From a checkpoint of a small class-conditioned image diffusion model: patch size [8, 8], width 256.
Rows from block 2, named by matrix and row number. Rows with one number belong to one neuron. Each number is 128 + 24 x the weight over its row's rms, rounded and kept within 0 to 255. All counts start at 0. After the name is the row's rms in percent of the matrix's.
# fc1: MLP up (model.blocks.2.mlp.fc1.weight, 512x256), inputs 172-255
# fc2: MLP down (model.blocks.2.mlp.fc2.weight, 256x512, transposed), outputs 172-255
fc1.239 060 [121 143 131 142 129 104 165 117 116 133 124 134 122 117  92  98 109 159  87 102 183 144 107 155 156 158 149 130 107 121 137 139 142 113 127 113 141 120 128 120 145 148 135  87 148 110 153 113 162 144 114  96 100 120 124 165 152 115 144 119 133 124 182 132  85 157 163 119 139 188 147 106 148 115 126 128 123  91  88  97 128 141 157 130]
fc2.239 062 [132 142 142 145 145 165 143 119 120 144 150 140  96 121 144 123 117 146 119 177  94 133  92 103 157 149 101 109 138 113 120 109 143 134 141 129 115 129  99 130 108 138 126 157 151 122 114 168 141 108 151 114 124  85 123 113 145 125 141 132 120 116 111 106 139 147 130 142 137 124 140 133 124 119 151 143 118  85 114 117 113 180 126 107]
fc1.240 056 [143 120 125 124 102 100 144 108 127 107 121 124 146 190 125 137 128 150 124 118 138 150 158 148 120  94 147 127 134 126 109 144 133 126 157 118 140 158 157  99 131 133 113 136 137 146 119 120 132 118 132 119 121 128 140 110 123 117 135  93 110 139 188 123  54 119 135 127 132 141 101 159 127 119 131 118 122  95 125 138  80 105 136 104]
fc2.240 073 [106 122 152 118 131 121 116 130 129 146 131  82 144 139 141 132 120  99 115  92 140 139 103 148  95  97 146 102 133 139 103 131 121  88 107 129 108 146 110 144 110 137 139 108 143 133 140 121 108 123 135 124 135  95 120 152 126 149 127 120 138 145 160 124 155 141 119 185 142 125 121 110 127 137 147 133  85 125 126 137 104 135 118 117]
fc1.241 158 [125 168 131 142  85 114 116 142  98  99 158 124 146 115 132 122 107 121  95 134 126 108  88 128 136 155 147  97 130  62 131 114 159 103  69 145 133 150 143  72 131  92 123 148 122 129 132  86  90  92  97 128 135 140 147 133 115 138 136 113  91  86  96 178 129 175 101  99  85 143 152 133  93 134 119  45 118 109 140  89 132  71 145 145]
fc2.241 110 [119 165 125 131  95 141 119  81  91 126 155  83 110 139 117 133 147 129 180 127  95 162  75 113 129 184 122 109 146  71 154 145 154 131  88 112 134 116 126  94 104 114 109 151 120 124 158  77 165 166 111 149 134 127 131 121 142 134 109 144 151  79 144  93 167  84 169 105 168 124 118 129 179 124 132 192 126 124 115 151 134 166  89 111]
fc1.242 112 [ 75 139 167 109 125 129 173 158 121 113 155 148 102 205 127 133 132 117 110 127 156 160 116 111 118 140 115 139 105  86 168 180 143 105 133 110 139 174 112 110 136 100 136 106  88 138 149 167 111 114 165 152 114 137 138 127  86 118 139 101 117 148 107 133 117 110 117 133 161 133 134 123 154 168 109 157 168 133 105 154 174  74 134 130]
fc2.242 084 [ 94 145 106 150 108  84 134  59 112 123 153 117 141  82 150 126 113  97 142 172 192 106 116 141 131  79 132 154 109  90 113  77 129 134 142 144 138  67 146 120 109  83 140 109 127 155 128 139 141 161 143 118 145 121 130 147 155 108 122 121 141 137 126 117 129 119 158  97 113 132 102 147 149 102 151 123 145 112 155 125  86 164 131  59]
fc1.243 062 [124  87 128 123 170 136 138 151 127 105 136 116 105  88 109 112 166 162  88 158 183 110 107 141 158 119 139 117 107 132 147 119 148  79 144 149 119 144 140 144 132 151 176 128 134  98 166 130  98 117 175 170 119 134 129 103 122 101 152 122  94 127  91 141 105 132 138  81 112 106 119 112 125 129 121 127 129 135 133 127 157 102 138 147]
fc2.243 070 [126 121 142 129 125 148 204 138 121  99 113 185 127  78 116 125 129 101 142  99  90 131 131 121  70 150 138 127 123 118 145 130 132 111 115 165 112 119 121 133 122 115 116 120 160 130 127 138 133 138 184  75 119 136 140 120 137 102 158 146 115 145 125 132  89 118 108 158 104 129 147 106 122 119 102 133 135 103 106 123 133 111 117 141]
fc1.244 052 [115 127 128 133 132 107 117 116 106 161 116 171 123  90 118 114 120 101 106 148 183 126 122 133 112 148 123 133 115 119 184 133 128 115 142 126 112 118 128 106 110 137 117  56 134 131 135 149 127 138 105  93 134 135 127 131 114 137 153 122 124 146 112 136 147 134  92  71 129 121 119 105 114 142 101 122  57 134 120 148 118  94 126 121]
fc2.244 081 [129 132 126 145 128 167 102  98 103 181 128  92 129 127 132 121 137 135 139 109  96 128 128 123 120 115 109 132 111 116  66 125 133 155 141 121 154 121 109 124 126 110 126 167 137 125 112 136 125 119 103 136 120 138 131 131 118 116 152 132 140 123 141 138 134 140 148 175 133 127 140  94 137 130 186 141  83 116 115 140 133 153 118  95]
fc1.245 065 [123 103 116 126 117 128 113 128 122 122 151 161 158 148 130 121 124 177 145 105  98 109 124 168 123 120 116 129 119 134 120 137 150 118 147 131 131 141  91 102 119 118  79 151 119 141 140  94 142 146  93 132 158 152 119 145 101 137 143 109 123 106 125 105 154 131 131 129 101  76  81  56 138 114 122 102 144 109 129 145 111 128 137 108]
fc2.245 091 [115 143 141 128 142 116 103 133 144 136 146 107 120 151 143 137 124 183 155 127  89 122 123 111 212 142 101 138 123 125 115 114 129 105 115 145 158 127 149 126 124 126 109 126 117 134 136 129 117 113 117 130 151 118 121 120 131 151 132 112 120 147 164 125 147 131 165 214 122 135 138 122 143 123 164 107 156 107 130 112 133 129 107 111]
fc1.246 059 [ 75 118 123 118 112 102 128 110 134 126 134 138 130 149 123 129 128 161 120   2 135 119 131 113 147  97 141 132 105 108 146 108 141 130 156 112 126 111 194 126 137 159 117  90  86 136 132 102 127 147 168 131 118 151 139 124 136 134 137 110 155 109 104 139 143 127 159 165 135 139 103  73 153 132 120 128 110 145 114 139 127 121 147 140]
fc2.246 060 [ 80 104 110  98 145 140 149 109 154 120 137  90 140 110 136 113 148 135 138 189 165 119 106 115 113 116 120 128 112 138 118 130 131 103 109 127 124 142 122 115 143 137 121 130 109 138 132  79 122 140 150 102 116 138 101 140 120 121  99 143 137 139 115 102 137 148  88 103 120 127 173  41 101 110 112 120 132 132 137  96 124 128 120 172]
fc1.247 056 [131 133 155 159 123 147 122  80 145 103 136 164 114 139 170 114 135 132 129 148 133 130 117 111  76  73 137 161 142  98 120 128 104 119 124  91 125 159 208 136 126 112 159 178 151 125 113 115 111 109 130 134 143 126 129 121 150 172  23 123 123 126 122 132 151 149 121 102  94 134 132 157  76 126 108 119 166 156 154 120 131 109 136 154]
fc2.247 070 [107  92 155 129  98 119 150  99 107 120 128  88 134 119 115 115 145 153 132 141  98 128 117 122  94  70 152 122 128 134 105 136 128 125 115 127 121 164  94 119 107  99 141 125 142 151 122 105 131 145 147 117 128 100 153 144 112 113   8 164 136 115 103 133 127 134 105 109 121 130 144 165 140 149 155 134 131 148 112 109 126 158 159 148]
fc1.248 078 [123 112 171 128 133 111 146 115 109 104 110 134 116 165 136 131 139 107 118 103 107 116 125  95 110 146 151 149 162 179 138 137 147 124 127  87 161 135 155 112 124 132 135 155 117 141 126 112 100 122 166 152 141 160 136 157 158 121  99 131 130 139 160 166 129 108 111 131 126 108  81 121 156 148 120 157 122 151 131 116  83 152  85  78]
fc2.248 105 [110  95 129 109 102 117 137 108 149 128 135 153 135 161 183  98 136 149 104 140 131 117 118 165 106 177 115 108 140 106 139 122 128 138 149  85 140 137 119 103  83 123 111 119 108  94 143 152  97 118 124 154 117 118 122  74 148 153 162 153 120 126 148 156 146 123 136 101 132  74 112 108 136 135 125 140 128 159 131 100  61 158  98  79]
fc1.249 094 [105 150 141 140 112 121 205 168 115 116 107 143 139 205  76 118 120 129 105 126 155  97 129 166 125 117 124 118 128 124 212 109 109 147 140 136 120 123 125 154 122 130 157 101 150  96 117 128  98 145 158 140  59  97 145 114 132 100 143 111 143 123 142 138 118 112 111 154 137 134 121 116 127 114  97 148 203 115 126 158 145 125 108 144]
fc2.249 108 [113 122 112 143 134 147 139 136 138 158 102  92 109 221 159 135 136 102 119 126 150 173 150 143 138 180  65 132 134 149  99 138 122 171 141 124 150 113 103 130 117 124 108  54 106 122 101 143 151 115 126 101 141 164 144 147 115 149 153 171 126 139  94 148 101 163 160 101 140 120 136 120 144 174 164 130 188 123 102  95 134 132 128 140]
fc1.250 062 [113 124 146 136 118 116 147  86 114 125 108 189 117 121 104 134 136 147 109 109  98 147 110 128 249 166 136 139 143 126 126 131 122  74 113 132 145 114 135 129 123 118 132 156 138 149 140 136 169 158 122 108 107 131 112 119 111  98 123 148 129 134 130 119 143 126 132 135 119 114 145  61 135 152 123 120 119 117 104  86 133 125 112 147]
fc2.250 067 [136 129 128 129 140 173 157  94 133 139 156 133 110 109 150 133 128  93 120 101 157 129 144 159 120 175 132 131 145 127 140 115 114 117 127 146  99 136 123 154 136 132 126 116 118 129 159 124  90 116 142 136 124 146 122 146 138 154 150 126 131 155  91 127 115 146 128 105 161 137 118 193 109 132  44 131 106 121 114 130 124  93 143 131]
fc1.251 122 [ 82 123  94 108 133 134 119 131 113 121 138 119 137 139  86 121 191 131 169 140 113 142 127 144 157 143  89 133 180  89 124 112 144 124 156 189 135 113  78 101 105 131  99 124 111 121 179 118 152 182 157 130 138 114  61 118 136 129 126 173 144 115 108 140 117  76 108 123 149 145 110 134 129 103 104  89 133  98  91 157 151 132 114 130]
fc2.251 151 [111 100 161 134 170 118 131 134 147 139 107 132 126 126 172 137  78 130  76 124 141 139  84 166 115 141 173 115  93  92 132 141 134 126 132  68 122 118 126 110 131 121  94 133  98 122 141 128  89 103 184  90 100 126  50  86 136 145 147  47  99 101 135 130 118 173 132 134 147 115 142 136 131 154 125 141 135 139 146 103  99 121 148 120]
fc1.252 068 [132 138 139 134 150 110 149 122 130 140 160 119 143 152  89 128  94 119  89 158 150 136  94 125 120 104 115 118 119 153 123  97 122 154  88  92 138 114 165 171 143 122 135  81 168 111 154 154 118 135 144 147 137 125 111 122 124 134 130  89 116 167 120 121  70 154 126  99 127 108 136 135 109 140 109 113 137 166 161 132 137 138 151 110]
fc2.252 065 [ 99 121 114 134 125 153 135 150 111 146 152 132 134 130 144 119 129 174 123 103 105 134 155 158  95  85 112 140 132 135 123 135 119 145 123 162 133 126  80 152  95 111 107 145 166 122 110 158 124 153 125  97 139  91 122  83 120 151 154 194 154 149 127 142  89 153 118 197 134 112 126 112 125 153 130 127 128 109 113 130 137 146 123 136]
fc1.253 052 [147 136 122 131 102 124 121  95 131 125 114 137 127 113 138 149 120  75 118 159 125 131 185 107 185 124 113 123 121 117 141 104 128 126 128 130 111  82 255 148 108 118 118 144 138 140 141  92 147 152 142 120 153 130 127 167 100 132 227 148 137 123 113 140 153 143 135 110 107 119 161 130 119 144 110 146 127 107 118 138  99 142 120 117]
fc2.253 061 [131 128 120 137 126 126 104  54 128 158 137 132  99 105 125 112 116 171 131  89 153 127 100 143 151 196  96 129 114 122 147 144 150 118 132 145 104 122  35 133 106 133 136 140 150 144 149 122 128 118 123 128 103 144 148 131 158 127 230 135 140 120 119 121 141 140 111 178 128 129  90 133 133 132 117 140 171  98 126 120 112 141 110 119]
fc1.254 070 [139 148 163 145 149 116 130 106 107 129  67 122 119 132 135 155 156 142 121 167 150  80 112 105 128 210 126 117  81  73 132 131 100 131 158 124 140 164 197 125 151 132 109  92 133 139 142 152 141 121 123 143  99 101 150 125  67 163 118 126  87 126 125 111 117 139 114  97 134 119 156 115 152 126 113 125 127 147 133 158 133  99 165 164]
fc2.254 072 [113 119 112 141 148 154 145 108 135 117 125 133 104 127 122 149 139 116 128  79  88 150 153 126 115 181 152 130  72 142  76 167 145 120 121 173 111 183  82 130 143 125 120 128 137 135 126 108 159 106 140 105 181 105 144 171 111  91 114 179 154 109 111 149 125 112 127 152 128 150 151 105 116 122 130  93 130 124 113 128 171 134 171 148]
fc1.255 054 [121 136 118 122 104  86 140 101  96 143 123 134 127  72 110 110 121 111 108 124 140 126 121 137 146 201 118 127 122 135 153 120 129 124 142 136 154 107 132 134 146 140 115  89 118 116 103 144 129 123 143 100 117  71 127 110 128 134 115 123 101 116 106 117 125 129 118  88 111 114 112 121 114 122 111 140  73 147 146 136 127 116 126 107]
fc2.255 071 [126 126 117 133 136 157 142 123 118 124 117 138 141  31 121 133 122 192 131 131 120 142 129 114 150 147 154 132 137 131 124 119 123 146 133 152 122 121 164 128 136 127 132 137 139 120  88 133 132 136 130 112 150  78 133 119 115 104 110 125 124 116 145 116 113 131 121 134 115 129 136 132 131 120 174 121  93 130 132 123 120 133 126 113]
fc1.256 087 [145 108 166 132 128 109 117 124 143 151 130 153 165 137 133 139 115 125 120  98 128 137 139 119  97 148 131 148 154 128 154 143 146  97 150 119  89 120  97 149 152 117 141 146 119 120 128 145 150 128  94 124 163 149 112  81  95 164 167 115 137 156 162  95 126 140 121 115 115 133 138  87 110 133 114 140 109 116 134 124 108 146 140 125]
fc2.256 138 [142 126 145 142 123 100 109 122  88  86 128 174 154 136 115 134 112 173 116 163 149 137 137 126  91 135  97 120 133 146 157 127 112 153 117 118 126 118 132  43 190 138 109 149 138 136 127 140 151 130 114 144 146 145 155 167 117 107 199 115 144  81 172  88 133 117 124 126 121 128 129 116 110 142 111 158 142 136 131 145 123 158 136 145]
fc1.257 129 [138  76 155  77 150  94 154  88 154 135 118 109 123 127 136 156 137 131  98 105 152 159 127 130 130 149  83 154 106 138 113 133  87 132 132 122 145 139 116  96  97 114 117 146 131 126 145  96 137 121 165 127 166 148 124 118 122 142 145 113 172 131 109 188 144  96 134 124 160  94 150 118  68 113 104 115 143 178 130 163 133 131 139 129]
fc2.257 103 [145  97 116  72 133 142 117 118 163 117 116 136 144 148 113 128 128 138 104 133 140 116 115 128 128 142 195 156 128 136 116 130  79 145 129 146 112 132 136 115 154 112 120 126 135 149 112  81 119 136 181 109 113 122  89 138 131 139 116 132 114 118 142  92 145 136 130 142 111 158 149  98 174 151 106 147 106  96 139 102 142 111 109 153]