A small class-conditioned image diffusion model, trained from scratch.
Model: 7.59M parameters, 64-pixel images, norm rmsnorm.
Training: nadamw at rate 0.0019, batches of 128.
Data: trained on microscope photos of single blood and bone marrow cells, 48542 training examples.
Rows from block 5 of a small class-conditioned image diffusion model, named by matrix and row number. Rows with one number belong to one neuron. Each number is 200 + 40 x the weight over its row's rms, rounded and kept within 0 to 999. All counts start at 0.
After each neuron's rows are labels from the 100 images, of 14976 (inputs lightly noised), where the neuron reaches its highest value: "top examples" is what is common among them. Only what is clearly more common there than usual is listed. The data: microscope photos of single blood and bone marrow cells.
# fc1: MLP up (model.blocks.5.mlp.fc1.weight, 512x256), inputs 0-127
# fc2: MLP down (model.blocks.5.mlp.fc2.weight, 256x512, transposed), outputs 0-127

fc1.183,221,153,197,156,136,187,216,138,167,230,250,222,219,237,155,304,192,103,228,229,26,178,147,216,176,224,214,208,187,125,227,194,214,159,178,209,157,202,211,214,156,181,150,242,226,185,171,195,256,236,188,212,250,159,200,195,221,182,160,185,226,181,156,192,190,228,254,225,165,216,203,194,190,210,203,190,203,310,304,194,232,221,221,200,211,250,202,196,247,180,261,176,223,215,208,189,245,158,195,200,233,206,146,211,278,168,195,199,197,194,183,217,193,178,187,231,211,207,164,214,252,239,195,209,251,225,159,225
fc2.183,263,204,212,193,185,176,128,123,189,170,235,184,217,179,197,202,169,134,231,207,372,203,161,207,195,204,230,195,208,184,200,154,206,187,223,179,171,178,185,176,287,214,173,234,220,221,189,192,222,206,191,223,172,203,221,205,166,206,239,225,200,202,197,179,184,136,189,207,184,208,220,218,166,175,204,217,189,122,128,169,189,275,211,196,233,157,211,180,199,236,121,224,238,224,169,207,170,211,169,162,213,172,203,206,286,278,196,149,193,207,237,232,198,186,182,179,167,209,178,203,243,160,162,208,262,232,235,227
top examples: cell type: artefact

fc1.24,211,160,213,242,191,250,152,184,235,255,174,127,217,210,266,134,207,158,113,204,174,214,210,182,204,153,285,243,200,197,190,86,155,191,177,207,110,236,254,198,162,255,207,275,203,135,263,211,187,185,191,252,174,150,157,211,192,183,206,223,276,114,132,174,215,205,158,208,155,217,181,237,190,218,198,213,149,154,216,235,220,187,215,184,173,232,241,282,142,201,180,191,277,174,205,239,153,221,168,177,172,215,215,158,238,195,220,209,272,211,130,181,284,239,203,262,266,234,140,191,172,197,182,276,248,240,131,191
fc2.24,180,211,178,193,186,265,203,176,174,136,219,130,180,189,289,172,164,196,122,217,221,216,200,158,195,112,121,178,186,192,176,74,249,189,177,164,286,242,154,226,221,144,150,270,239,290,144,197,198,175,167,151,171,173,264,190,165,186,175,220,280,270,215,143,173,193,177,221,191,207,242,226,161,223,189,210,257,262,262,167,251,202,183,236,184,213,221,273,124,224,251,208,122,156,201,172,143,141,217,151,165,217,231,174,212,194,179,197,137,196,140,190,271,227,223,123,141,181,139,188,211,175,214,209,228,213,140,183
top examples: cell type: lymphocyte

fc1.396,220,153,261,210,206,131,111,125,171,174,196,176,227,178,241,173,294,250,217,235,151,237,153,189,188,218,199,146,246,208,171,184,218,138,209,158,250,158,209,208,191,212,179,187,183,212,209,183,198,225,191,214,185,199,182,206,280,182,105,230,197,212,211,167,162,144,262,200,207,219,211,161,201,136,179,219,182,350,243,267,161,207,180,207,174,137,276,190,209,249,125,237,189,259,225,160,196,244,182,230,265,192,192,243,97,210,279,75,241,250,215,203,223,256,238,166,213,213,173,182,209,188,175,256,215,199,171,221
fc2.396,223,223,218,219,227,210,18,120,207,219,231,215,203,217,177,334,259,180,172,154,281,218,232,213,196,206,211,142,266,237,218,191,200,250,165,208,259,216,179,200,275,202,224,220,233,231,208,177,183,293,197,187,200,134,170,190,66,203,135,173,208,215,141,160,186,276,110,183,188,232,204,213,221,211,188,211,208,103,172,236,171,248,209,186,173,230,185,207,186,248,284,165,196,196,245,286,188,212,201,210,256,188,149,187,137,98,263,146,201,188,169,170,220,200,199,163,170,206,187,199,236,205,224,203,201,241,157,207
top examples: smear: peripheral blood

fc1.252,244,289,181,206,183,196,170,153,199,225,156,184,257,203,174,181,106,157,222,230,171,207,174,196,231,157,175,191,192,245,199,180,191,127,247,204,233,202,187,149,175,230,259,171,200,252,206,200,189,151,183,196,194,182,183,178,231,168,254,218,191,193,249,220,198,253,187,162,228,22,160,175,228,208,164,225,180,198,280,194,68,326,264,217,194,202,207,207,216,178,296,208,213,174,165,274,173,237,271,192,210,176,266,223,300,94,171,201,194,210,237,189,180,210,131,232,185,172,169,213,181,193,222,143,221,214,188,226
fc2.252,169,114,185,181,146,189,147,208,270,224,273,205,201,210,186,188,163,171,212,204,266,208,262,204,211,207,211,203,156,140,203,222,195,177,188,159,221,211,189,188,175,218,180,234,268,193,207,176,140,163,212,194,205,199,201,207,201,184,196,188,200,190,199,240,196,174,219,193,231,60,181,185,166,217,199,182,215,217,218,202,183,18,175,205,238,212,208,194,210,205,129,203,188,177,196,153,204,222,209,200,165,203,109,194,184,107,169,172,190,209,181,193,190,182,193,213,208,189,195,215,212,210,180,207,211,153,192,192
top examples: cell type: lymphocyte

fc1.417,210,214,218,190,207,237,146,422,246,211,190,217,203,208,160,196,174,140,176,193,106,218,215,236,180,211,201,205,163,198,211,191,231,212,165,218,199,209,217,232,177,194,240,245,277,182,229,194,189,220,185,176,187,165,196,211,422,160,256,193,179,166,133,213,208,221,192,158,231,290,196,199,220,160,179,191,185,192,226,236,133,199,252,194,219,165,248,161,216,170,171,219,203,218,204,240,201,173,163,227,210,228,183,156,191,119,185,245,197,204,214,191,167,229,236,243,228,206,163,244,240,205,211,243,242,244,126,239
fc2.417,202,184,175,198,213,217,157,335,215,179,146,211,220,232,172,195,149,130,182,194,224,217,234,194,199,198,218,164,172,193,211,203,169,168,204,165,203,215,192,194,210,222,226,228,150,210,209,205,197,240,173,195,222,186,179,217,0,184,262,190,184,224,230,247,213,160,213,204,185,230,203,193,140,181,188,203,186,217,175,182,176,223,183,161,227,172,212,205,227,139,263,204,202,204,180,140,182,214,240,202,225,159,164,175,182,206,238,227,215,232,194,185,171,209,222,173,209,163,194,219,262,206,175,221,209,217,126,192
top examples: cell type: lymphocyte

fc1.95,263,146,154,200,209,209,246,258,143,259,310,218,212,258,172,244,252,133,171,182,170,175,216,193,204,251,237,221,312,259,196,203,190,183,163,176,107,213,195,210,139,223,201,198,233,229,195,209,250,244,221,226,208,145,210,201,130,206,208,182,185,205,205,206,195,203,222,184,183,365,215,216,183,209,211,205,193,221,214,205,260,226,190,225,233,214,200,182,230,153,191,174,218,189,184,193,215,198,194,248,213,206,229,184,143,210,184,286,202,183,166,223,229,218,124,239,183,229,225,210,195,276,113,227,202,163,195,129
fc2.95,193,269,219,224,238,221,300,209,135,168,124,196,233,219,211,127,235,187,182,210,195,206,221,176,191,225,199,189,311,235,194,210,187,200,198,238,183,195,217,193,253,218,191,204,158,223,197,193,259,301,187,222,195,200,187,196,231,203,208,195,221,192,152,198,196,189,137,196,171,358,207,200,219,189,240,211,199,216,213,198,277,295,226,224,226,180,183,207,217,199,196,178,210,204,188,246,182,180,196,225,211,190,148,203,148,184,170,189,200,202,189,215,173,171,193,206,221,172,213,199,237,204,222,218,183,193,177,167
top examples: cell type: artefact

fc1.256,195,184,231,241,232,169,286,196,206,206,118,125,149,194,191,179,240,191,220,201,195,241,202,156,159,227,227,123,121,166,171,164,212,259,168,244,186,214,247,191,158,188,210,228,192,165,246,202,251,116,236,196,245,175,183,171,214,194,263,224,152,201,189,185,142,154,219,157,137,198,240,177,232,179,205,186,243,156,165,221,200,203,215,207,210,180,235,220,209,145,168,251,154,249,194,122,194,186,164,181,279,183,244,178,258,139,249,258,208,218,275,198,206,278,270,270,142,276,190,200,205,125,195,184,201,170,226,226
fc2.256,262,255,179,250,240,179,225,208,246,203,230,120,237,178,174,142,153,174,213,165,202,241,205,164,172,229,173,266,178,181,162,176,161,195,202,234,242,225,151,215,205,241,194,255,233,201,141,204,194,164,239,206,260,229,175,228,224,197,261,204,158,195,209,182,238,227,123,182,136,205,183,161,205,211,189,178,125,154,199,232,227,209,175,198,201,230,201,238,243,157,256,252,249,220,183,171,198,214,168,131,296,236,233,193,209,171,250,285,218,198,275,211,199,306,213,124,246,143,172,185,152,123,183,142,186,174,251,193
top examples: cell type: lymphocyte; smear: peripheral blood

fc1.32,187,238,182,152,139,183,151,224,258,277,201,243,255,252,177,228,137,159,234,213,174,130,213,216,194,195,220,305,159,192,237,222,223,200,168,124,189,163,255,246,152,150,143,181,185,195,257,269,158,195,247,174,222,138,264,264,196,141,182,195,181,196,206,126,140,140,214,200,231,196,168,196,149,216,165,196,231,283,177,197,195,183,214,227,224,178,203,162,183,210,129,164,182,196,230,189,126,193,266,181,250,140,214,173,185,167,142,188,218,117,226,179,271,271,161,174,219,224,193,217,261,267,190,266,211,250,253,204
fc2.32,201,225,196,165,151,178,180,205,304,156,256,248,136,252,188,192,215,194,232,179,153,134,238,200,194,212,163,100,205,175,228,240,171,181,175,204,197,151,142,132,217,233,183,160,169,212,140,117,249,161,241,229,235,146,151,141,199,235,192,189,184,186,168,118,255,260,217,218,218,191,226,211,175,202,176,182,186,162,232,196,202,203,191,182,178,192,208,147,173,177,272,145,218,198,178,158,128,200,142,200,219,267,197,179,207,195,221,201,161,114,245,165,271,283,231,270,180,160,199,203,245,263,194,290,241,211,203,214
top examples: cell type: segmented neutrophil

fc1.501,222,166,180,213,231,168,226,245,254,174,268,190,207,202,173,228,162,131,220,178,185,241,179,223,102,230,146,199,155,202,224,287,220,232,302,138,261,206,162,181,180,287,155,122,195,346,187,119,255,199,237,200,205,225,225,180,196,116,233,302,243,249,162,171,157,195,231,192,206,173,276,196,242,170,118,192,250,245,258,184,151,201,244,238,136,177,221,143,232,217,153,279,217,278,205,144,235,168,216,174,246,216,199,164,171,217,150,167,133,235,232,215,202,204,168,180,174,195,187,182,209,220,196,211,184,253,233,243
fc2.501,265,147,230,241,228,161,177,195,225,238,162,199,204,218,124,195,194,158,243,185,198,246,149,226,103,247,234,207,189,209,194,266,152,172,325,163,189,200,235,200,200,115,224,166,241,87,219,264,202,188,227,207,216,220,176,220,208,313,243,295,239,179,216,182,233,218,223,217,184,215,138,196,190,173,132,181,160,182,216,199,171,235,137,155,171,243,186,109,257,136,209,265,175,247,182,202,238,222,196,170,203,178,188,159,202,145,225,221,279,256,190,224,211,187,207,175,239,194,158,197,172,227,206,213,211,186,193,262
top examples: cell type: lymphocyte

fc1.242,272,172,254,121,185,205,205,218,208,159,192,199,218,178,206,203,198,174,171,254,179,243,191,172,151,168,176,211,251,178,208,229,228,150,263,182,241,185,254,176,232,224,180,193,250,232,169,120,263,134,240,223,238,296,198,201,224,217,163,294,208,210,273,203,231,235,203,177,188,186,111,145,143,211,184,220,218,225,176,162,257,209,246,204,134,113,218,205,121,206,151,240,187,273,200,278,161,236,223,170,186,185,221,222,170,170,177,235,220,150,210,211,209,207,156,201,177,141,241,212,238,135,278,191,214,181,212,216
fc2.242,108,207,137,125,149,205,155,228,181,226,219,203,196,204,226,212,213,157,134,263,179,263,208,164,140,194,223,190,242,151,190,221,159,180,214,222,185,189,117,218,195,186,207,169,150,205,240,273,200,145,251,189,239,294,161,212,201,177,189,242,197,184,102,161,198,228,246,166,196,232,273,151,237,199,198,203,198,231,211,283,188,216,169,190,225,124,228,221,130,210,287,216,209,268,227,212,156,130,173,225,185,229,188,221,244,220,215,253,172,141,196,186,202,184,220,203,207,267,231,246,206,112,150,169,201,137,131,220
top examples: cell type: lymphocyte

fc1.259,229,247,257,191,227,254,234,249,269,216,299,228,235,238,190,229,159,172,198,162,220,242,204,238,192,180,187,207,235,217,249,182,222,224,257,164,308,232,281,188,202,218,194,232,200,205,246,149,207,197,202,258,178,177,124,177,152,109,189,236,240,182,184,187,206,175,255,194,223,114,223,168,177,184,171,239,157,278,266,181,142,221,258,180,171,170,220,169,244,271,165,249,163,189,257,143,168,230,231,111,302,218,228,194,136,186,156,214,190,234,261,145,217,232,147,191,183,109,214,218,171,242,186,184,188,231,226,201
fc2.259,209,101,172,257,244,234,153,203,257,232,175,194,185,242,150,300,206,189,214,183,198,260,180,213,219,230,218,197,218,214,224,160,157,214,294,241,134,214,123,178,158,159,260,208,175,192,147,234,197,171,211,121,149,214,280,198,206,261,263,253,207,226,212,231,160,169,250,201,227,143,157,198,221,217,182,200,216,150,123,268,154,196,151,194,142,224,211,173,259,199,150,239,237,214,131,235,196,191,145,136,290,205,236,212,172,256,195,228,197,238,253,167,207,203,150,213,223,251,258,208,224,235,242,202,194,192,246,234
top examples: cell type: lymphocyte; smear: peripheral blood

fc1.476,207,147,175,222,189,204,171,284,220,201,188,206,237,189,196,89,251,208,144,219,110,130,183,176,217,183,189,198,194,163,172,250,164,219,140,137,159,209,140,226,246,238,248,200,216,205,203,210,101,196,197,187,195,153,208,131,202,171,202,220,191,248,182,204,165,150,267,183,204,362,227,245,205,259,213,254,204,200,272,235,112,143,166,228,187,248,255,228,198,156,192,193,227,203,160,239,165,169,212,206,174,215,299,155,225,131,189,227,229,240,198,233,215,220,226,208,186,254,263,263,149,239,190,258,201,181,219,170
fc2.476,187,273,194,265,196,274,224,241,257,156,201,211,204,167,235,297,281,280,163,204,178,185,167,188,211,188,160,226,201,113,203,193,202,144,129,178,207,196,257,199,165,165,220,165,202,267,255,171,280,248,182,224,186,134,221,213,181,203,208,172,218,210,251,193,168,223,121,271,164,303,209,198,228,256,237,205,193,214,174,160,92,218,187,240,215,230,202,159,214,145,189,159,139,220,203,166,211,242,200,230,181,170,170,141,258,160,216,240,172,266,136,241,240,223,248,150,180,184,211,244,79,194,191,264,194,171,197,182
top examples: smear: peripheral blood; cell type: segmented neutrophil